config.yaml
norm_position: "pre"
qk_norm: false
adaptive_grad_clip: 0.05
final_lr_fraction: 0.1
Rows from block 3, named by matrix and row number. Rows with one number belong to one attention dimension. Each number is 128 + 24 x the weight over its row's rms, rounded and kept within 0 to 255. All counts start at 0. Numbers have three digits each. After the name is the row's rms in percent of the matrix's.
# v: attention value (model.blocks.3.attn.v.weight, 384x384), inputs 128-255
# proj: attention output (model.blocks.3.attn.proj.weight, 384x384, transposed), outputs 128-255
v.53 091:106128132129128055111123108128128128128128155128092128128063128113090128128159152106112128154176166144128150158128159128167173116114115142172128128124128128128114103128078155128138149168163128144128092143141128128128179096149128142169111140102128128134174081140154128197113128112089144126119155114131099179128098128141093073128142123169163100045142122133129084128128128149147132112169
v.54 091:147109174128128128050110137128161128158178186128152147128178071079162134197150128128128119082128102121096153128128119128128142128103128157113128150128101128107127128127111121128172128083128109128167128104179158120073111123165102159150115128114128124128135112128095128128128122147162170128141103175131162128128114094117116172164128135081119147166133117118145151097128102128158128095106
v.55 098:128115128128119094153068128118105128165128128140170114179121109137111128132109122128154149137127135118069111168128125128150128134163101146128089105128128126069139085110144120128132127128108156114138074128128128130128134134084195128169111096152128128105112100108082128128123128091153128196134136169128128137159128171116159128115087125142096128152164170107128119085138186131128120163128
v.56 096:128128151100147076146137128128104109128081105116128103128181140143128098191136103100128144140124114128098144128128128113103109087160128120106125085150128128151137133109112130099139114128142095093210131131157140128092128140126128107175128064128144128118122128128127128111128106125137128180078131087133136139109128128146146117117128128128108128134119100100121128128118141171128139154128
v.57 080:089112128170128147127128156133189124128114084128130105174189128118128127146128128128115141138096110128128128128128129115145124128128097128128113126128106151128128061128128066134128129128153178103086174116091173128107139131136133094128148115152130132176128153201128128128104095104128157128114109128128128128130096148175128128128081104083105158128147110128064074142088148113183126169099
v.58 081:154114154145128188105107060106128162092146113128128089113128192128128128132077096122167128115087097071120128180128139128128128128081128102128088146122128170128128128103128098153113128128106087128155127096128121114128128131098131138128149128120105128114116128189128112128126182128107128117127128151173128128128128133127128128128126143128090112152113138128154128081185114128115109106132
v.59 103:146102096092160112102136149077101154128125117141155154128128154118128145114128128128145078148128106106128110128125127157122164117206128126118115126127131101105128128185174128110094128165128128128128113128125128145078108128151150128136106091128126128168149100080128119152128139128142128128095128132136151128128128128128113163145128164104123116128093128141156219068124162151105131105128
v.60 088:120132128173126128172146128097128106134115181128128110162128121162128128118144126082128063149106128102096128171133128132128064041126104109128128163129128152128145128144145150169128129128120144140087142128097125128139094128163118122128128128121149172128128128114142141145072118123128128128128104128132159093141171128128128128148117128128128150155198128187126134167073128128128128139127
v.61 109:061128138158113151109128128174124128119175115120150124127128128156134125128092128140128109137092124138149136128076091128105128099121128098140158110108128132150108128128121107128128148117166085097107144128076147088146129094128130128103146138128159105163119128078175128128128128167113128117137128097161128113119128105128128148154128128128092128164150096126137133151142100113133178128128
v.62 093:128204157144128145128126141162142103121127128145153097130128177111128154075128178140111167148128112128137106095107128100110137103113128128128128119096128100124128128128128151134123120105143128105150128128099128128125128103094141104134085204159155075044128080085131122153128105128067144128128128169128162068128128095104139136163138097130121086137128194128131128115083128128180118090127
v.63 098:122162158160128128185132128113107158147140128095124128121137128128163128128128140128155128155074071154101113150115124116128090128128128128169117171128133128163128121128128128128128128114165160171145128138171131128128126128128091128088177128128167104128128138128148059128180138139177134095114128128162094133079168161128132135141133150138128139126116121128078094080128060128112131124103
v.64 093:132106106126128097128115133068157154153128144089117095121159128138167153145128128171108154110128090141128128143128159151110128172167146121108096128092128160128129076100120161126068124155128128174128128138115128102111127138126128127098109110128160181122163128087142108087166171145128140128128098128185137128076111092104128153105143153165145128128164126107138128115128139080128135128115
v.65 095:113168127174149112090095130158115100128125151128128145151098144128111128147128095137101128129084126128128127156166102081134124142142128091160128133102097182128131120108128086155150159163180128141125128145128128180129128128128128128144107104130128116149113134095105128119129128134128128110128164161128128092128098140139128096153142161128166128128063107150084112099128087070162167104175
v.66 106:172077093128128161148128133128059180128122134078128136173175149115071156107160126098112128105127128096161121137129140133128098121180103128093128140166142128128128128128080156148102146087153137151128091109128170131142128128141072128084128120130135118164117110118112128127125128117159140101128121128159137128109110128141128128092128103155109107128163170118144128114140147128113133128128
v.67 091:128195128128128143184128128128101126143166143128122128128148128150033133146169139124104115132128108123147161128128094082128128147100128128144128121093156139128117112128128128106088128158166135114128131128128128096128128128174095128170188135128140128128128200118114139132128132114128128135128128128141128119127112104128136167105115159131078100128142098157175106123144164128139168128128
v.68 110:168139143128145128142151120156128168131070148136091128134128160128128128090155142136147122128132128128128095130128145128128081122159122113117160185125128128128154128128136142146189158160188123158187176058127128128119104105152128121142112128128092097124139145128128128128148112134132123084090057146133127093139128085170121128143106112128158099168143096125096128171128128128137122109128
v.69 095:158128135124187140128128128156128094166163128152164128079077158137128133128128128128139156220128128091160128102097112128147128102128128128175128128085081128135128141124128117133159134128128158128149128127128129111170094111128128153151128121160173112128116134147159128119107065128128127128122102122088165180091156148194117128136110140124128123128128097105095136124101080148145153119097
v.70 102:148085089128094150178128094138100128128128093083128169114098157129136128146077113135104162134116137131128105128128128137128141128091128128152137130128112128145128111063134143129068092138099128128169128120113153128137107088135156070128115128128128114114126160160061149118128128165163128128126098094123117119188088151128162128135152154142070128143128160101132154128128149072126128123184
v.71 108:162087157106077132136128128077130130118125128128105084099177150128179133128137128101087119128130159094128118129128137127124120128126160104088156132139128128128143128128148128128133106130128128145110151128128175128128128112128128107128122128132114136108128128163175147085092128118128128168119065128102110128128154064128185172127124159178122167088090128133107162128125128070103151128138
v.72 107:127128152085128115117102113146140133110100052170142155120128136128125144124128129174128143161148104104128204080144142146135146147133128118128128138128123158128128129128148128113084128132129117072138120151128146150156128145128097130128128108103100089128128148128127128107164128128161051139128154145063177128096101158128134128128160122092109137121098128128100174199127128128124135104128
v.73 104:150180082150128128128128140142081128094131128112096128189126113106159091143125152148124116158172123103160138112124165067152129134132128107128098128148105128128128128168089177128137143134128143141105128091128106108145173142093141125122126119128119144127115128108122128128128148128101151158121128158169096165162131128100101121128132128094093131128128128128142144107128144161126128094165
v.74 094:128123128060080138092106106128107139128159148138109125110179116095102148128089128090134129151170205128128128101127128110128099168128149082145169128128124132164149128137128128146106090114091108088153128123128177130128132110118142135101128140128128096128128128122133136134128123111106080128128128126112125135128067098174170128147128128138134167125128150128206128128128101158128161099128
v.75 112:128128128155087152157128128148111101133128098142089114104072148108166106122099121155113129116128128128108128128114101096127096109112099194177128080114149077128114103138139128088177120128061121118181132128118140128141169107148117128137126151128128113107144128131128148128128110128144099176144168113120152128128109162128068156127149140128076128123128109157128128134096152120128128145128
v.76 103:077115087128128128134158165128128128179128154128133133128178090128178128076073100128160114106160104110160172128175168128131128115102080159117141128128173102128122072115106183099075076176110117128103112152128128140128128128071128101128128140128135168145161128147128132165159128212151145094128128107097188128143077126129085111112129164128108119081165152093095150105113153155128086052128
v.77 104:088141125128102128128138128135188119101105128157114148131129193128148118073128128150125128128117075115128085152112128144113078108190128124149143128124088058146145128144121128128186128140128128144128176087135131171127073082077150107043171087140128128163111125136177095176128122128128109141127143114128155128138104089134128124121095094128152122095150125128103126128128184128168097119110
v.78 111:148082118128122136104139125126162128150146122128128128128113127088128086113106155143066094093101128128108109162149128123103154141128129128125093128135128095128122128128153141124113128163111189129149123048146115128146128128136109141120162138128128128059198136126117087158165157059119104128105110102115128130128151085128103173128128128133123094128135135135142128123081128118128098113068
v.79 103:142161129126112125159124123060128083128128128116086124115128126139147128143108181123128128112126129164112149170126132101119111128128137163128128128127144103078091128180129128128152139128107128128115126128114166148128077095139094128129138111150128128112106130128128110096143162128105159144128108127128128130155097188142097128126161130118160128093146124128118119109108128128103112154161
v.80 102:128153114128109160129134165130128163091116134128133114128128159169098145085084128128137128100147145186085143115119156128132076133158151175128186105128151128135089119164143138105162132121116089137104128128096128128142127128119160128137137128159100139117128137150128173128139149128107146128150125103128145128128090153128137142098171128126097128128128129129128128151126163197146128128140
v.81 099:110163163128161102152131106114144128141159128177130168105107128128132141128128106179140129128161128153179146134104171105128130099128181128147152128128128112160156110141128173125159128125124154128128132162159144163144128128128164128102126128086128191162128104183128172157128128103128136128128118128139164095128128136106113089128168171105128168082076138113116115094085128147130114125193
v.82 100:102152128100108128128188128166161116114117150085128099108128123117128121128119165092143137128089141102088115165163123128144130128152146181129128157168130098128084128119149116134047127128128071128140161144128165142128105128132111128100128142128128128152128128067141152082096172128128128128128128128148107128122128147128124128155128085128128163133128128127102128174114135101128084128128
v.83 101:133115155131087128128128128072125120142195117158146128091092107166128157157101128128125128133128118119111123134104126049136113128128128129128092167114154121121150064113157128116115173128128191115117128128127128128139128148099119166106128128112133104136128155086136080126128126103156156128128102147128106127139133150139172126140109102128128132171128127174152141147157120120128128128173
v.84 105:128128076194150139115128145151128170121081128128127083128100128128123173102155128135103177086128107135152188138090128128128061137069164128129129118127151128094144133128128128128215197106144128115128112128128128153144159162142128126128116128076128161144141127149118128116128142128117125105130120108132128118128141128128128128176079178114100083128062104128062100152128110115099142128128
v.85 106:128124128153128128170160128085084166130176148177093170128118141108128164128128148145128110142148123189128174109099126098092140159092128131128172134128132177128128158133030183128125154136134128128128103128158102112113170138109093091128107115128153148128096141151105128139130128128128125118128105170171144159156165136130128091128128155108093118107127119063103128094133123128141155114143
v.86 103:142159156074153102128133128141118117093128111100104171128150144128147128107124153112132173130128118092088117102142137121128128130139148128121138183192140114076101128172128128104172138128128175045128128163151133180129155128187123110151160128096107128128134127128110115122128083098193101108128128085146191192121098169128128120128104128111106149128128185128099142103128128118141111138099
v.87 100:128081147128137137143111094080092119128133130097128128124077121097117128128168081128128058139105136071111123143109128169134130182149105128135138092147095128117141126102128118184123128129138105145113167087128128091113113112152146152131149128172157133128101121151128128097128097115106154127071134128076072166136118063177175155110112147138177128146128129132152119135144127132128143128091
v.88 097:102128128127128110145144093131116187128128090105128126090128121108128158128117128102139122137128179128110150156128128115131141123157128128065123131128118098076086122094128139126091128181128143156089114114092151128128117140141128128158153078145128120128128128091149118128175128098122128108141154148123116128122162128107079116111160128095128118128110102144128128128118188154134119099080
v.89 119:128152157128139128123137128140104143143128150128149128098128063111128156112145124129152128047128128110123128128115120111128128128128121100085113128128160107128072129159161168152128168128150123155082128117168128146128128151128115128100128128127128145166169103128134128155154146128114128142204149128133140086128132128128151085128149081128133131118104128134132176132123128170117128082104
v.90 106:108128117128150173128128128154128128123144119128130191151134194117162092114150128123151091128084085128081079121146105128128191143106128152159155128119128140128108144134132102097100128108136147128152190095145117087160109128137128123128116128159162093125117121102128162128128128122129129153123128159128108110097099162124127128092082128174128120147164122155142128143143128128183138128159
v.91 101:127094112128136087181128090118128130129100128108129126128161168143163136113128171128114149084128075090128154159146181171120115109128135097128087142107128069156128196175129116128128117173157146087140081080137128111101128102128128128106083170126128124134077143167117128128148133135101133116128128128156128128156128098094142098171128181093128128137116128081137147090133128143079128128135
v.92 099:183128132149117138151120128111128128128128142095128113173153128163092114132128112142128123126124108153157104128128165128128125128113128114109128085078146128128081139140128128158108125128113125128128128111128113128140128128128128117123128175119134102128118137116109128169111118152128126128165152146128085131160108123128118128116128146093145161128128103146158095134128128131103128142141
v.93 110:132131128128139142128182104187120136153154118128150126129128102081101128188175169111166085137057114071180098139145131128152122128128128128112100174128111128128140124157126100166128189088109112128098086111111169133158128151147128142058102128160128058151134149128128130128123149128146119149142124176128067122128163128128130143172147098180144155134131102172123127128128128106114128144128
v.94 103:136128103128172097128128128149144148198097128128158128128128128149147151128117113132153142083128139103158128128115159141132138163076132127107128125128122104126168162183142121136128181128134128128090135126128128147128128154128106128128126128109110128128103095112104148126128122140128083086128102118128111128135128172125128070102094109128128128128158062128159091130128139154118119143134
v.95 093:101178107119078111130151070116128166165099137112081128137167128128126117141162162134127150100128116128144110128069111162110128128173141113143089089142119127113115128145059087097159128128134141128128126159128099128142128170128128156114128155143128066135131149091097128089128128128151149130194052144178128128176128147128128128128128128110156106128140130160101173129146147126077117171141
v.96 103:080146158128128109127128130128102128117091094080105120172173154144128128128133121100128153128128143161139154169111135090175138128128128124181128109133112128180128150099128166128128157154143104128128108066124124126149128110128153148112172133135105098136176093128117128122139128128128139091164127128084128144141192120152128116089105131071119126091083128103140133152080145159132166128122
v.97 095:128170128092131089127163175128132192130122113120137110123149126131128128133121128128116128128174160126079136144094128126128075128134128140124183076128140156128148121128109140128128128083096121128123114196128128121149160128128116101152145128129141117128118083121167150128122128128127134156183130128153128133091128128173093122109128173107185133141137116140128128116155128116129128137128
v.98 106:150128086128109128128147081149140087128133121128109124085128128128104128085128113095111128182171128128128130131132169136128128115128125143128151112150128128121170105145148115126137099101128137098180135068126140128105123128142155128128126129128120128128108128128139128128091143116128109128166153141133152136147169105138128127177102128137128094128144128123128080128128136128128115126128
v.99 096:133153128125098128128142120150204156128105124128123147131119106128143083131108128124173192069105168143139154204112076132138146111112074128134156098128124113136128092161128109133157130128128095160129128128128115128128131119139113182082128128128135161089106106128104088135138128097128128106128128122181128135173128128117128109157120128103169128128128128128128095143145128128128128076128
v.100 094:128133128128085128128124072155122120084136145102128128162128157085123128142114096087128165128098141128161149128128152093153128128127206128162140081128128126133162158063128081129172110119126091125129127128128128128128128144153167111100122106128128128104128128154083128128142128102128128103128090144105128135174155128128128159155128100116128128149101128128072096176148151128131162082128
v.101 095:128120131128121113148112114092128143075128110128151128114125108140118142128134196122164114153092128099128099119136104128153128161135128128104050110128100110153114139077070150111149136115070122135141119158130128128119068124115149128126081091072132155111107158121140156116127193140101135105153127120141158085117147147160128158128161146162138128084138167128128128106080158106128128080107
v.102 095:128143103136128128082104128114128128099188128116128128143128103190132076062144118128097100139118159155157146191118143121105128128128128124079128121109128138104105085128128138128133109128128128153107051128104128136086109128142128128161128119116128128128125128128144143128128128113128128132128128097090157091115138149116082174118170115131100090083082143128128135153096076109127076119197
v.103 094:177152102141134128115128128128137142128142128130169128131128158128132126072142127128157066097110147121136128144128102084103128156111174119095071128079124095169128126123081147143122130080171068146115128128098128108115147125153097128102130110128129128113128139084127122149118128096092168169132105120128082146125128145148157128128176142090141128146128078128118157121128092109128165128131
v.104 096:157128105112128128128128128141047128130098118135127128128123098128105128128125128158128151128128144122128124140138062084104128123129143126113164109145117128087159157128128128128105137090109160128163119128157165174128128128128162140128089154137121174106087128103128128124155114128128128128113128073128145102128128096128101128149125106066156128129129203105179128128167128112096121139169
proj.53 097:134128128128141128128147162097144170144146128140128128177130128128128138118100156106184139182113118111151088132128103119121136128128118128128139128128093109122095155128144128128128128119083214128128173109160177128095128132111128065128135128127160128119167128128158113094128128110128098124132128128107135150156138141128163202136128128128143132143129092130108077141064110128128183128128
proj.54 096:128186128185169128164128110128201201128145100095128128085128128127128135098133128133128128128088128118147128133123132156089167134105128176110128128121111148164110089099148156128120156128128072112061158105083087106128172122122098153128172111120142063128148136128128112111125101100151138141055137136114090105128128177145187128089130177128107169140096165128128119131128074128128128128078
proj.55 101:088167169128127131140128128139128123105090131128137128101077128179116128128140080149128154128142128128148135130158112170088128128110094068187154197128115128202115113161057131109145154128128144166128116128134128128161078119122158150115128078128128148128128128142161082168149128129128175113117183089125120115128168128159071133132117128128149128128097115128128172128128147124128152106144
proj.56 090:131128128128158128128111128142041128135091126098112128085060108128128161128138139128144128117140128128134128122128128133159153162128170128120119128128098128179080170177132136128158150191095123098135139114155173158133128155065136128131128105128128149128115124173172137128108124179152169132115106078129109103156128115143096167089128117128128138114139128144125071129128082128128128134128
proj.57 084:131106169139128128128142122140135095101101128128175128107111128141127128121128142128147128046128116142128155116128138165128143161128128097128108199128177081128128128180123128107114124128117085128152128151118133134128151097125093128102127184085119149103135068122129136147082128087098128113128123073128115128081128144126113138128106121131148129110102128128091155128128122160128128109121
proj.58 087:128144117146054128109128187152128116136098129128178128156128089128128128163151143056152119087160128091152155110115113165128121090128113095125143128145150098173163105128118128103125128127128128152128159117128097138104112127126084113101100128135128128097102107167190128128175128085082050089119115128128143146118128144150144127101128128150128122134137128128136146176147128144171133126134
proj.59 104:130116070123122136102132107128128103102105146096127128128128098120148104134186123147098106106128126128132167128119126071126156094133110113094168119134128128128184128105097087104128145099128158143126097128128141128149128142128106155116171128128128118128115122176113125128128122112112128127164128153128082145128129128121158109128123124128121136132128128128152128149124155162089128151128
proj.60 094:128153143122103162161104099128107148118078128128163128151128126127128133128147128140118175111150128128128112126128111129129128117136128098128128128142113107128100136107128124142128128128128152133129110137128178102120128128080113084128092144127128140127100129114128128096173136127088102128099113132128090149181140128128128128128106128103138128128142134109113183128215128104127195107118
proj.61 108:134104142091124128128128128133128159128125111139100139128168088077129128150090128112092106095138164128086102139156128090112105118135143128100082128128134111128128128141194128168121128132181106117149088131164128137128128131170131128104104121128100125099132108128104170145125148103114104139174128202123128128138094118128087151128161136116100128128164128143128128106108134115126166128135
proj.62 086:136091128128128127075104100123128128151149128142133128156168076099128128128128128128173128128128128128137135128128115069092128099169160128089096128135128137118143099141128113138128116184128114135128091128128102183092177128128067153139098142165102163071128128118079128149128128102100110093128128198165128090135128135156155142117128194111186128106143128128128128132146128128152072167128
proj.63 102:128128128139143128145114164123128128177157130122111152139112136111106128154128128181122128128147128128089128128086129099153143128153128128123165133130128084113124128128146116128132111154091132062099128131128097159093141138128102161127102128113096181109128128132058128144128152113134136128111128124128084128175069099117128131128136096163128117128128128115157128128116128128151096173171
proj.64 093:128114089106074164098128128146128133128182119143128141124128101107094128128152128170128146128086173131128154128163128144174099128128133128128162128085144128128088071157128131107164170128128128218182128086106128102132142128083128128159128117128156113150128128098125128096156094131128128157150123140109128092141136150114124128128123128111137105056095128128159128164083128138130191106112
proj.65 096:123128164128152129154150152128083142128128146111129149099068128128166128072144181128135134175128101143103108081136121128116177100095128128136128137128097110138128135128138142121157136128084128122106116109160137094128130167149159125111088138177120175128128111150091118151104128145125099107169127113128135146066109093122128128135161128115128161150171128137128128140157128143128128108128
proj.66 112:121158128155174128101105076158128128170116093178157128122114128128128128128127128128091144108100077145136111128101147139128129128124162105130121113098128139128112119128128128128138128128159087151128164128128126113081167082103178128128148128128102128128114128118088104148128144128101104115115127128170128128165157152111128125171104128128129110108152121114128134136074107115165134128151
proj.67 101:112135107073146162128128137119080166136128128115094139083130104145142128108143091128131125146154128126148126145128161147118128142128127128119169128117065128112128128109157174130128132082120191173128134158093132138128128128128128096128189169128149135078128065097142128133120128081091095128102128114128128066136128097125128128128110107117129128166192119092128131128134128128089124129084
proj.68 106:086143128188128128137128129128128104127056128128101144155105135101162141132128125128105135097128111113146128136135127128153151090106128165119108128129128126084128128128128168102130128121101097119174140128144156128072154101121144128131096153137134128095128114128134105128077128101129112128128128143128104093155058140135155128141145089143128161102121128134120091128128153128089104128133
proj.69 103:155128113128123128113126128140127177117061129105089128121142104134128153128128157128128128135142176100128081129162110128181128107083128167134128152128085124129188128101128106128111128128136128107123180128128128171154153110144116170119073151128129144128128083158105078154156049122128128151161151128169128128128097136098128134108112035121107141113128126150140167100128130096150128128150
proj.70 101:128188128154151147096128098128174128099103196128117128144170128128122114128164116150128128103140128128128105134165128126144065123162157115119074097128097121144151144165126103126128128066090128133114142128088128128128136169139115128128128144128128130168128118114128157185110092121139103128089171128087128128149127133115114126128114150134179152162128125126128128152100123125173128128094
proj.71 099:115128123142161128113120115142178135116128132109128168139142128094120079082157135168135128128118117133112104167097104128182128128128128152128150128099154163180082107161141128084133103128128137166135174117128128128128147135110128149139114189128128112128159128115130149115161086128128166147128094128140139128128128122128128128120128149141128112099168128150159119128128128120135128128128
proj.72 113:156128139128081163128128100128136180162159169100146128128139140128114111128134160128128089133128170146090183128128131167096085127120129121081116110161072117128118114128109105147125083126187121071128128138128128140163156159174128121128099128128132197125094096158120128121128105114128172108104118116128094153117152136128092115110128092114144125149126153133128139065173128138128114128128
proj.73 095:155098128128097094162102122128162127128148161114128149126109144103088127145128114187128108077144139111147128128132098128120128119126103142102155186059149128128140096121128116139210128144141142128131115128153127128069149138128128135154128106122117146096128199140134107090126161155132128119121128099114128151131133146148195058128073139144128097102133136141100095137128078128168157140128
proj.74 093:148128117128169100126184111128128145126128125136134185120128128157202142155128109128153131128128128094134116128161128128128143135128128141115104128144157121147128140156144128101128144128170142128128128151128128197128098149197128166090135115128128112128150128119106109176128128122133150101075128116118167098128198125128053128113128140135128128107128098162104128128081128128125128178168
proj.75 109:154159128102128128131128128128100186128140175078118118142159096111124121178129116097107088110128113124101128128114140128152128127128101113128128128185129166147145151144147123140093107085128128128109128129128090110156140124164128083151128115128128128170128111121128128155153165099139072128102128129134135160082137126090120138127105128128099166183084128099128128119128115135134128169106
proj.76 099:149184082175096128078130139128128128088149125128128108142128138139108148128146182185172125128128154128128129097128123113083117150099163128095128128124154149128114119096091135137108103128109123163098128145128072152142125104128128128143116094109128129148115126136116120128162124098128126101060123148128099168118186171127128128153122133200128128142117125149116128137133133129146128097128
proj.77 107:145104164129170087108098144158106096128128105128093128119128138120128132101128174143128153175112095128120125105101080117147128128083171161128114137128112128140128126128136182128131128137121150141128130128126142176112128127128165103128128115120128135137132152128104141117176128128133136117127171149161128135097100155128128184128128122139109129128156101143110093112128093141128074139132
proj.78 108:128152092181128159128132153063128150137125128128143128121128135128102130111185104128112110128096128128128139130128144128131118128103155128143128091128128128175109169082148113104148114128064113099149133165141128129104140134147128128121173128128128128176094148128145128163128116128156155162107128092189142125114093109128127128144161157116128128140101128146130089131150169152090114149113
proj.79 114:128116135149169121093135128150140170125138178134116122105115086119080095131117128144128091128079123124103128117132146128160128117109177139149133128099119128153120090089128158149087117120134135128157108137164103162128102105133174087162054113101131108133128150116128125117111128063128128100107153165149128143181128070128128140108128151158128128167107128134163124128167128138153128150128
proj.80 100:108091128128128149128106132128128128128126088128125176153181116146150128162128157097129128169128153099128137168111107109128156129120146103128128149128143167175179128128128097077128130128164123110128100077128148199114128082114090114134116089128108128128128171133128128106128125134128099102130089139150168083156161155084115127103128165147176128128105128117151128104129128126128128128128
proj.81 093:108137135118126125128213099073128128131128191143088150103105157128120128157128128135128128128124076128153128122128065128137077128128084166171128128145146145119113128128142128124128112128177123128128121113135128128128085140188084156125159108128090106137176123105163128128137107091069129126128128140128138156128128128133128170135128128147171140128120115114128128155132127128138128154139
proj.82 099:128084166168101128102128123149122092152121128152128107062148118151097163107128105176083128128128108128093169124128128128128128143123137128128137128068120127128128139088128153128129179125075161128128172122074128141128106111094160142128116128184128130128147155159149100128152076124105128104128121195147126128162120117134108128128094114105164141118128119128119139102128159158155128137108
proj.83 100:158128117107128128128143128129133121128153101106143128141107128128101138135128161099128131126167128134167139051128153128128128188107124128146138130128086120138124128121128144111100122128155096143119151107137128128094084168127140151202128127163128128144133121174115128128053127134114128128125128128083128179108128126164100128128188153108097128135151112128135128163088174160128124128160
proj.84 108:131128128083091116149128128162096128165155162114146077168146128102128135159140139128135062110133118162114111126106159128128197118108096123090096135128084124194123128137139128128118051128128096083110119109128166060128128098122128128146080128150170129110128128120113128154128142128152119094193119146124128126099098128126130145142123080128127144071137150143160128103123128128128128128147
proj.85 108:113158108081072143128119128073148128117087124151128081128079144092102124128128127090108108157103110128151128114153106128135097128128128114097128153116156122128106128127112076133117128105158109160129095103191154128106109096150098148089128128128118060142153128161128156152155128123140128128128126128133104110094128128132128120186128136166135168158128143152182128119106145098128128144116
proj.86 112:128116069115128156143133135131081117141173115121129097110097128068091128128128126120128154128159145156128149096138176085135145076122086183128128118202097113098128190128151142128090128153128167115154119150104136179076169128150166137125128116160146128134085128157103128084128133128128190094080138146141128170128125138193108128107137152145125140128130142099147140133126154110142128137128
proj.87 104:124146141128128075131182128185118116118118147143095141128128120140157146134159129169140168128089096118135128128128158112168129078104128142159113127104128096150104127120128140128128156168128128128128086147135128143145116130141128128149103117064143168150146128088217117110089145172182128167128103122132110102085128123128182128127128091128136124152128128127128082144180128128099128142128
proj.88 089:128100093125124184128128080086132163128128128128110126126083102153128146110128128132128098112146128128107128120128128142095128200117145139164136128128087093095135075141112128087131069128119121138097137131128086128123128156128128128128128172128160125091127099147128097128128128125142179169128143076091128128173145106128129128128128128132128134128155139137128128128146128128126109096075
proj.89 107:145070128128128128106171128151111128128109128183128128125121133164105125152128148128106109149197128128128160199107113099105103102140128128155151128127086163093128133128128070114120128119195099118138105081128128128162106119053128128099128128128112129128143160110111071116085128128099160150067126128164128128128145154128161170137153128135131106128128128097114128120128102107157056128147
proj.90 103:159128162129128109144128167184123172135085128107128083145128128152128104126120128112077160128145173092139117128088128100094121128100113106125091128129101128140127154128162162095128128136084090112153053163128128128088108131114098103150128135134128211128147149179105112132128184118128110095104128125183130073128100128136161087128128141094165144128126108128128080113208128131128137153128
proj.91 099:143159146139119128157128127122128128174173128128137128128075107136108106128128120128128128170128128098128088089152143115128108079142106128130126162102101128129128128105103128094122097061093133145169128166141128106141147128136128128119145138128126148172128128105128128128119118156128140114129119128094076128119128128128128126114142128130092085142128124128128063094084139151148128128128
proj.92 098:128128173159128128128150148093128134128128145132083136128071128111097139102072111119128147128146128128082132110104112134110128128128092124065099128125126147099126128131128093149156128145193203123169103128125128128115113154143128128111128103137156130128128142122166112112191133164128105093120111128124151120128145128128128128128107096128128197205193173128128128150128087107188136090072
proj.93 106:112074136149128120128145128128169128143141128128128106139128119128146128099128098128119113120214110119069128124128120105159153126122116128146155116077128143136103118128128128128128128129128053085135148119128148127128128117070182094128070079156157157097128175128138119146080110173091159083155112100121150126159081110148147110139150128109128128081128128128090111128128120140154127144128
proj.94 097:128113107128128128122130128147151102128161118153099086176073067128102143156109128136144128128172149109028119123171138120128104128128135132081128109159130118128128074109162148168128077128138128128128128128128128099142100128128204128138159128116180132128147143128119074143150142128128156107128128153142148128117128128128128102128179131156128127126116128114096128120128154128128128124128
proj.95 088:158093125184172128129129108116128143124085128125107090128128137107147128120096134100152141128128138128128103128128163136103144144079099080090135148120128130160128128104138096127128125116170128128128129110164128114135109090097104134128128128115128133098128123160107117128083183119128128153128128143156129156163132083128128108171151128128089155128128120143166155128128103054141181120128
proj.96 100:128132129127128128129128154103159128102128109128136136106106128128128136133146128151125122128128107140131129169110128139161074143178091128110128162128107094083128113107170174146128128129128108117104134107138128131110082151141128097128128099128202195128141081128128078167151128170128122088128162128202128137128104140115161128172128136136107128086172128153175106139160128112128105125128
proj.97 093:128128128128128128090126128128143128163164128128128100152128141128137093128124170165128146134140128128132128121126128128114128141148086131161128115148135128128095155128128053128105128128128069194128095156128128145128128110146108128096147142072112138128099128074128098141197128128180128127128119125103149159128150086076156101128104128128128087101133128128175104128128121188175128128125
proj.98 105:097120091132128115137179196092135126127063128126157128163122123108128100128118112155199158140094129122144121136128091066151128128122146092128128093115169128100082064128122110102118141137108174128098146128124215128137147113096109152128156150129150137111182169128186128110128128112115166142101131151106094158139128139134128116128128128128133130131128099145128071161157128173189094128114
proj.99 098:144147178154175149144109091106141094104128128169118128128128156128153157128168133164138058110138134128174084095098128150128105117144160134128105139128173149133141110147095128157120159128091131128104140100080128132128115128128084128160128128109128166148114097117128113127126099141133080128128094128128128119157145175092133128148100128142100098128071128128128128115128110140111163134100
proj.100 100:109074131112128194128183163128185128137128110092103128114132156115150160173126128128136128128128101128177137097128155128133122127128195128083137172097141149128101074144128128086141150137135128107161141150176128141161128128123158142143128112128128118103136137123150148057128129121128149150095124138144153169128103166128128143157166146124100128166128143135150162151170138128137128103128
proj.101 093:128128083113111128160128120128128128125087172084154128161087123128128138087128147105085124128069176099135124128128128111115151143115119097136138078115115128135167142128156091128150128160131128128128124118128130128151161130119158166162143158141086121128069066128144151149109074075179128118174155128128096128150093128115128182128117128128128121106128174117119103128128152084128128123128
proj.102 101:128142112112112158128134123128131148137149128128181114100123113121133128140120128124142121078185128073147093140156155097120160130128128169139120101172160128128128112106165069165128128145152139128128149133104101128113142128111085103128152128128116128130128128128118128112163157127147121074129105129128048123134128097118190128128128118141160122128158128121147155158116173105090126149179
proj.103 095:128106162184092146128128165106100128126128143128128143152173139108140157128128132114088140090099128166165128087182127144085143128126128128128134128128165128128178080128129163123119168161128139154128128116174136166112128108104122122216131084143124184113128136119128128185075147128163079132083126128117128122126128128086132120127084124101128083133110128128130137119128106127128067128142
proj.104 086:128165078085128128164128165134098109128128128128128130142100169165129098114159128128128099146131122128128106136128128144152163128085174135100128081103133128130075099128071106093128125145128146128128133128128111128128121104088098128169193128114055117128128102128128146134071109115128128133152163138155128099142061094142127128128132136121137177140100128148127142128148094128176128128128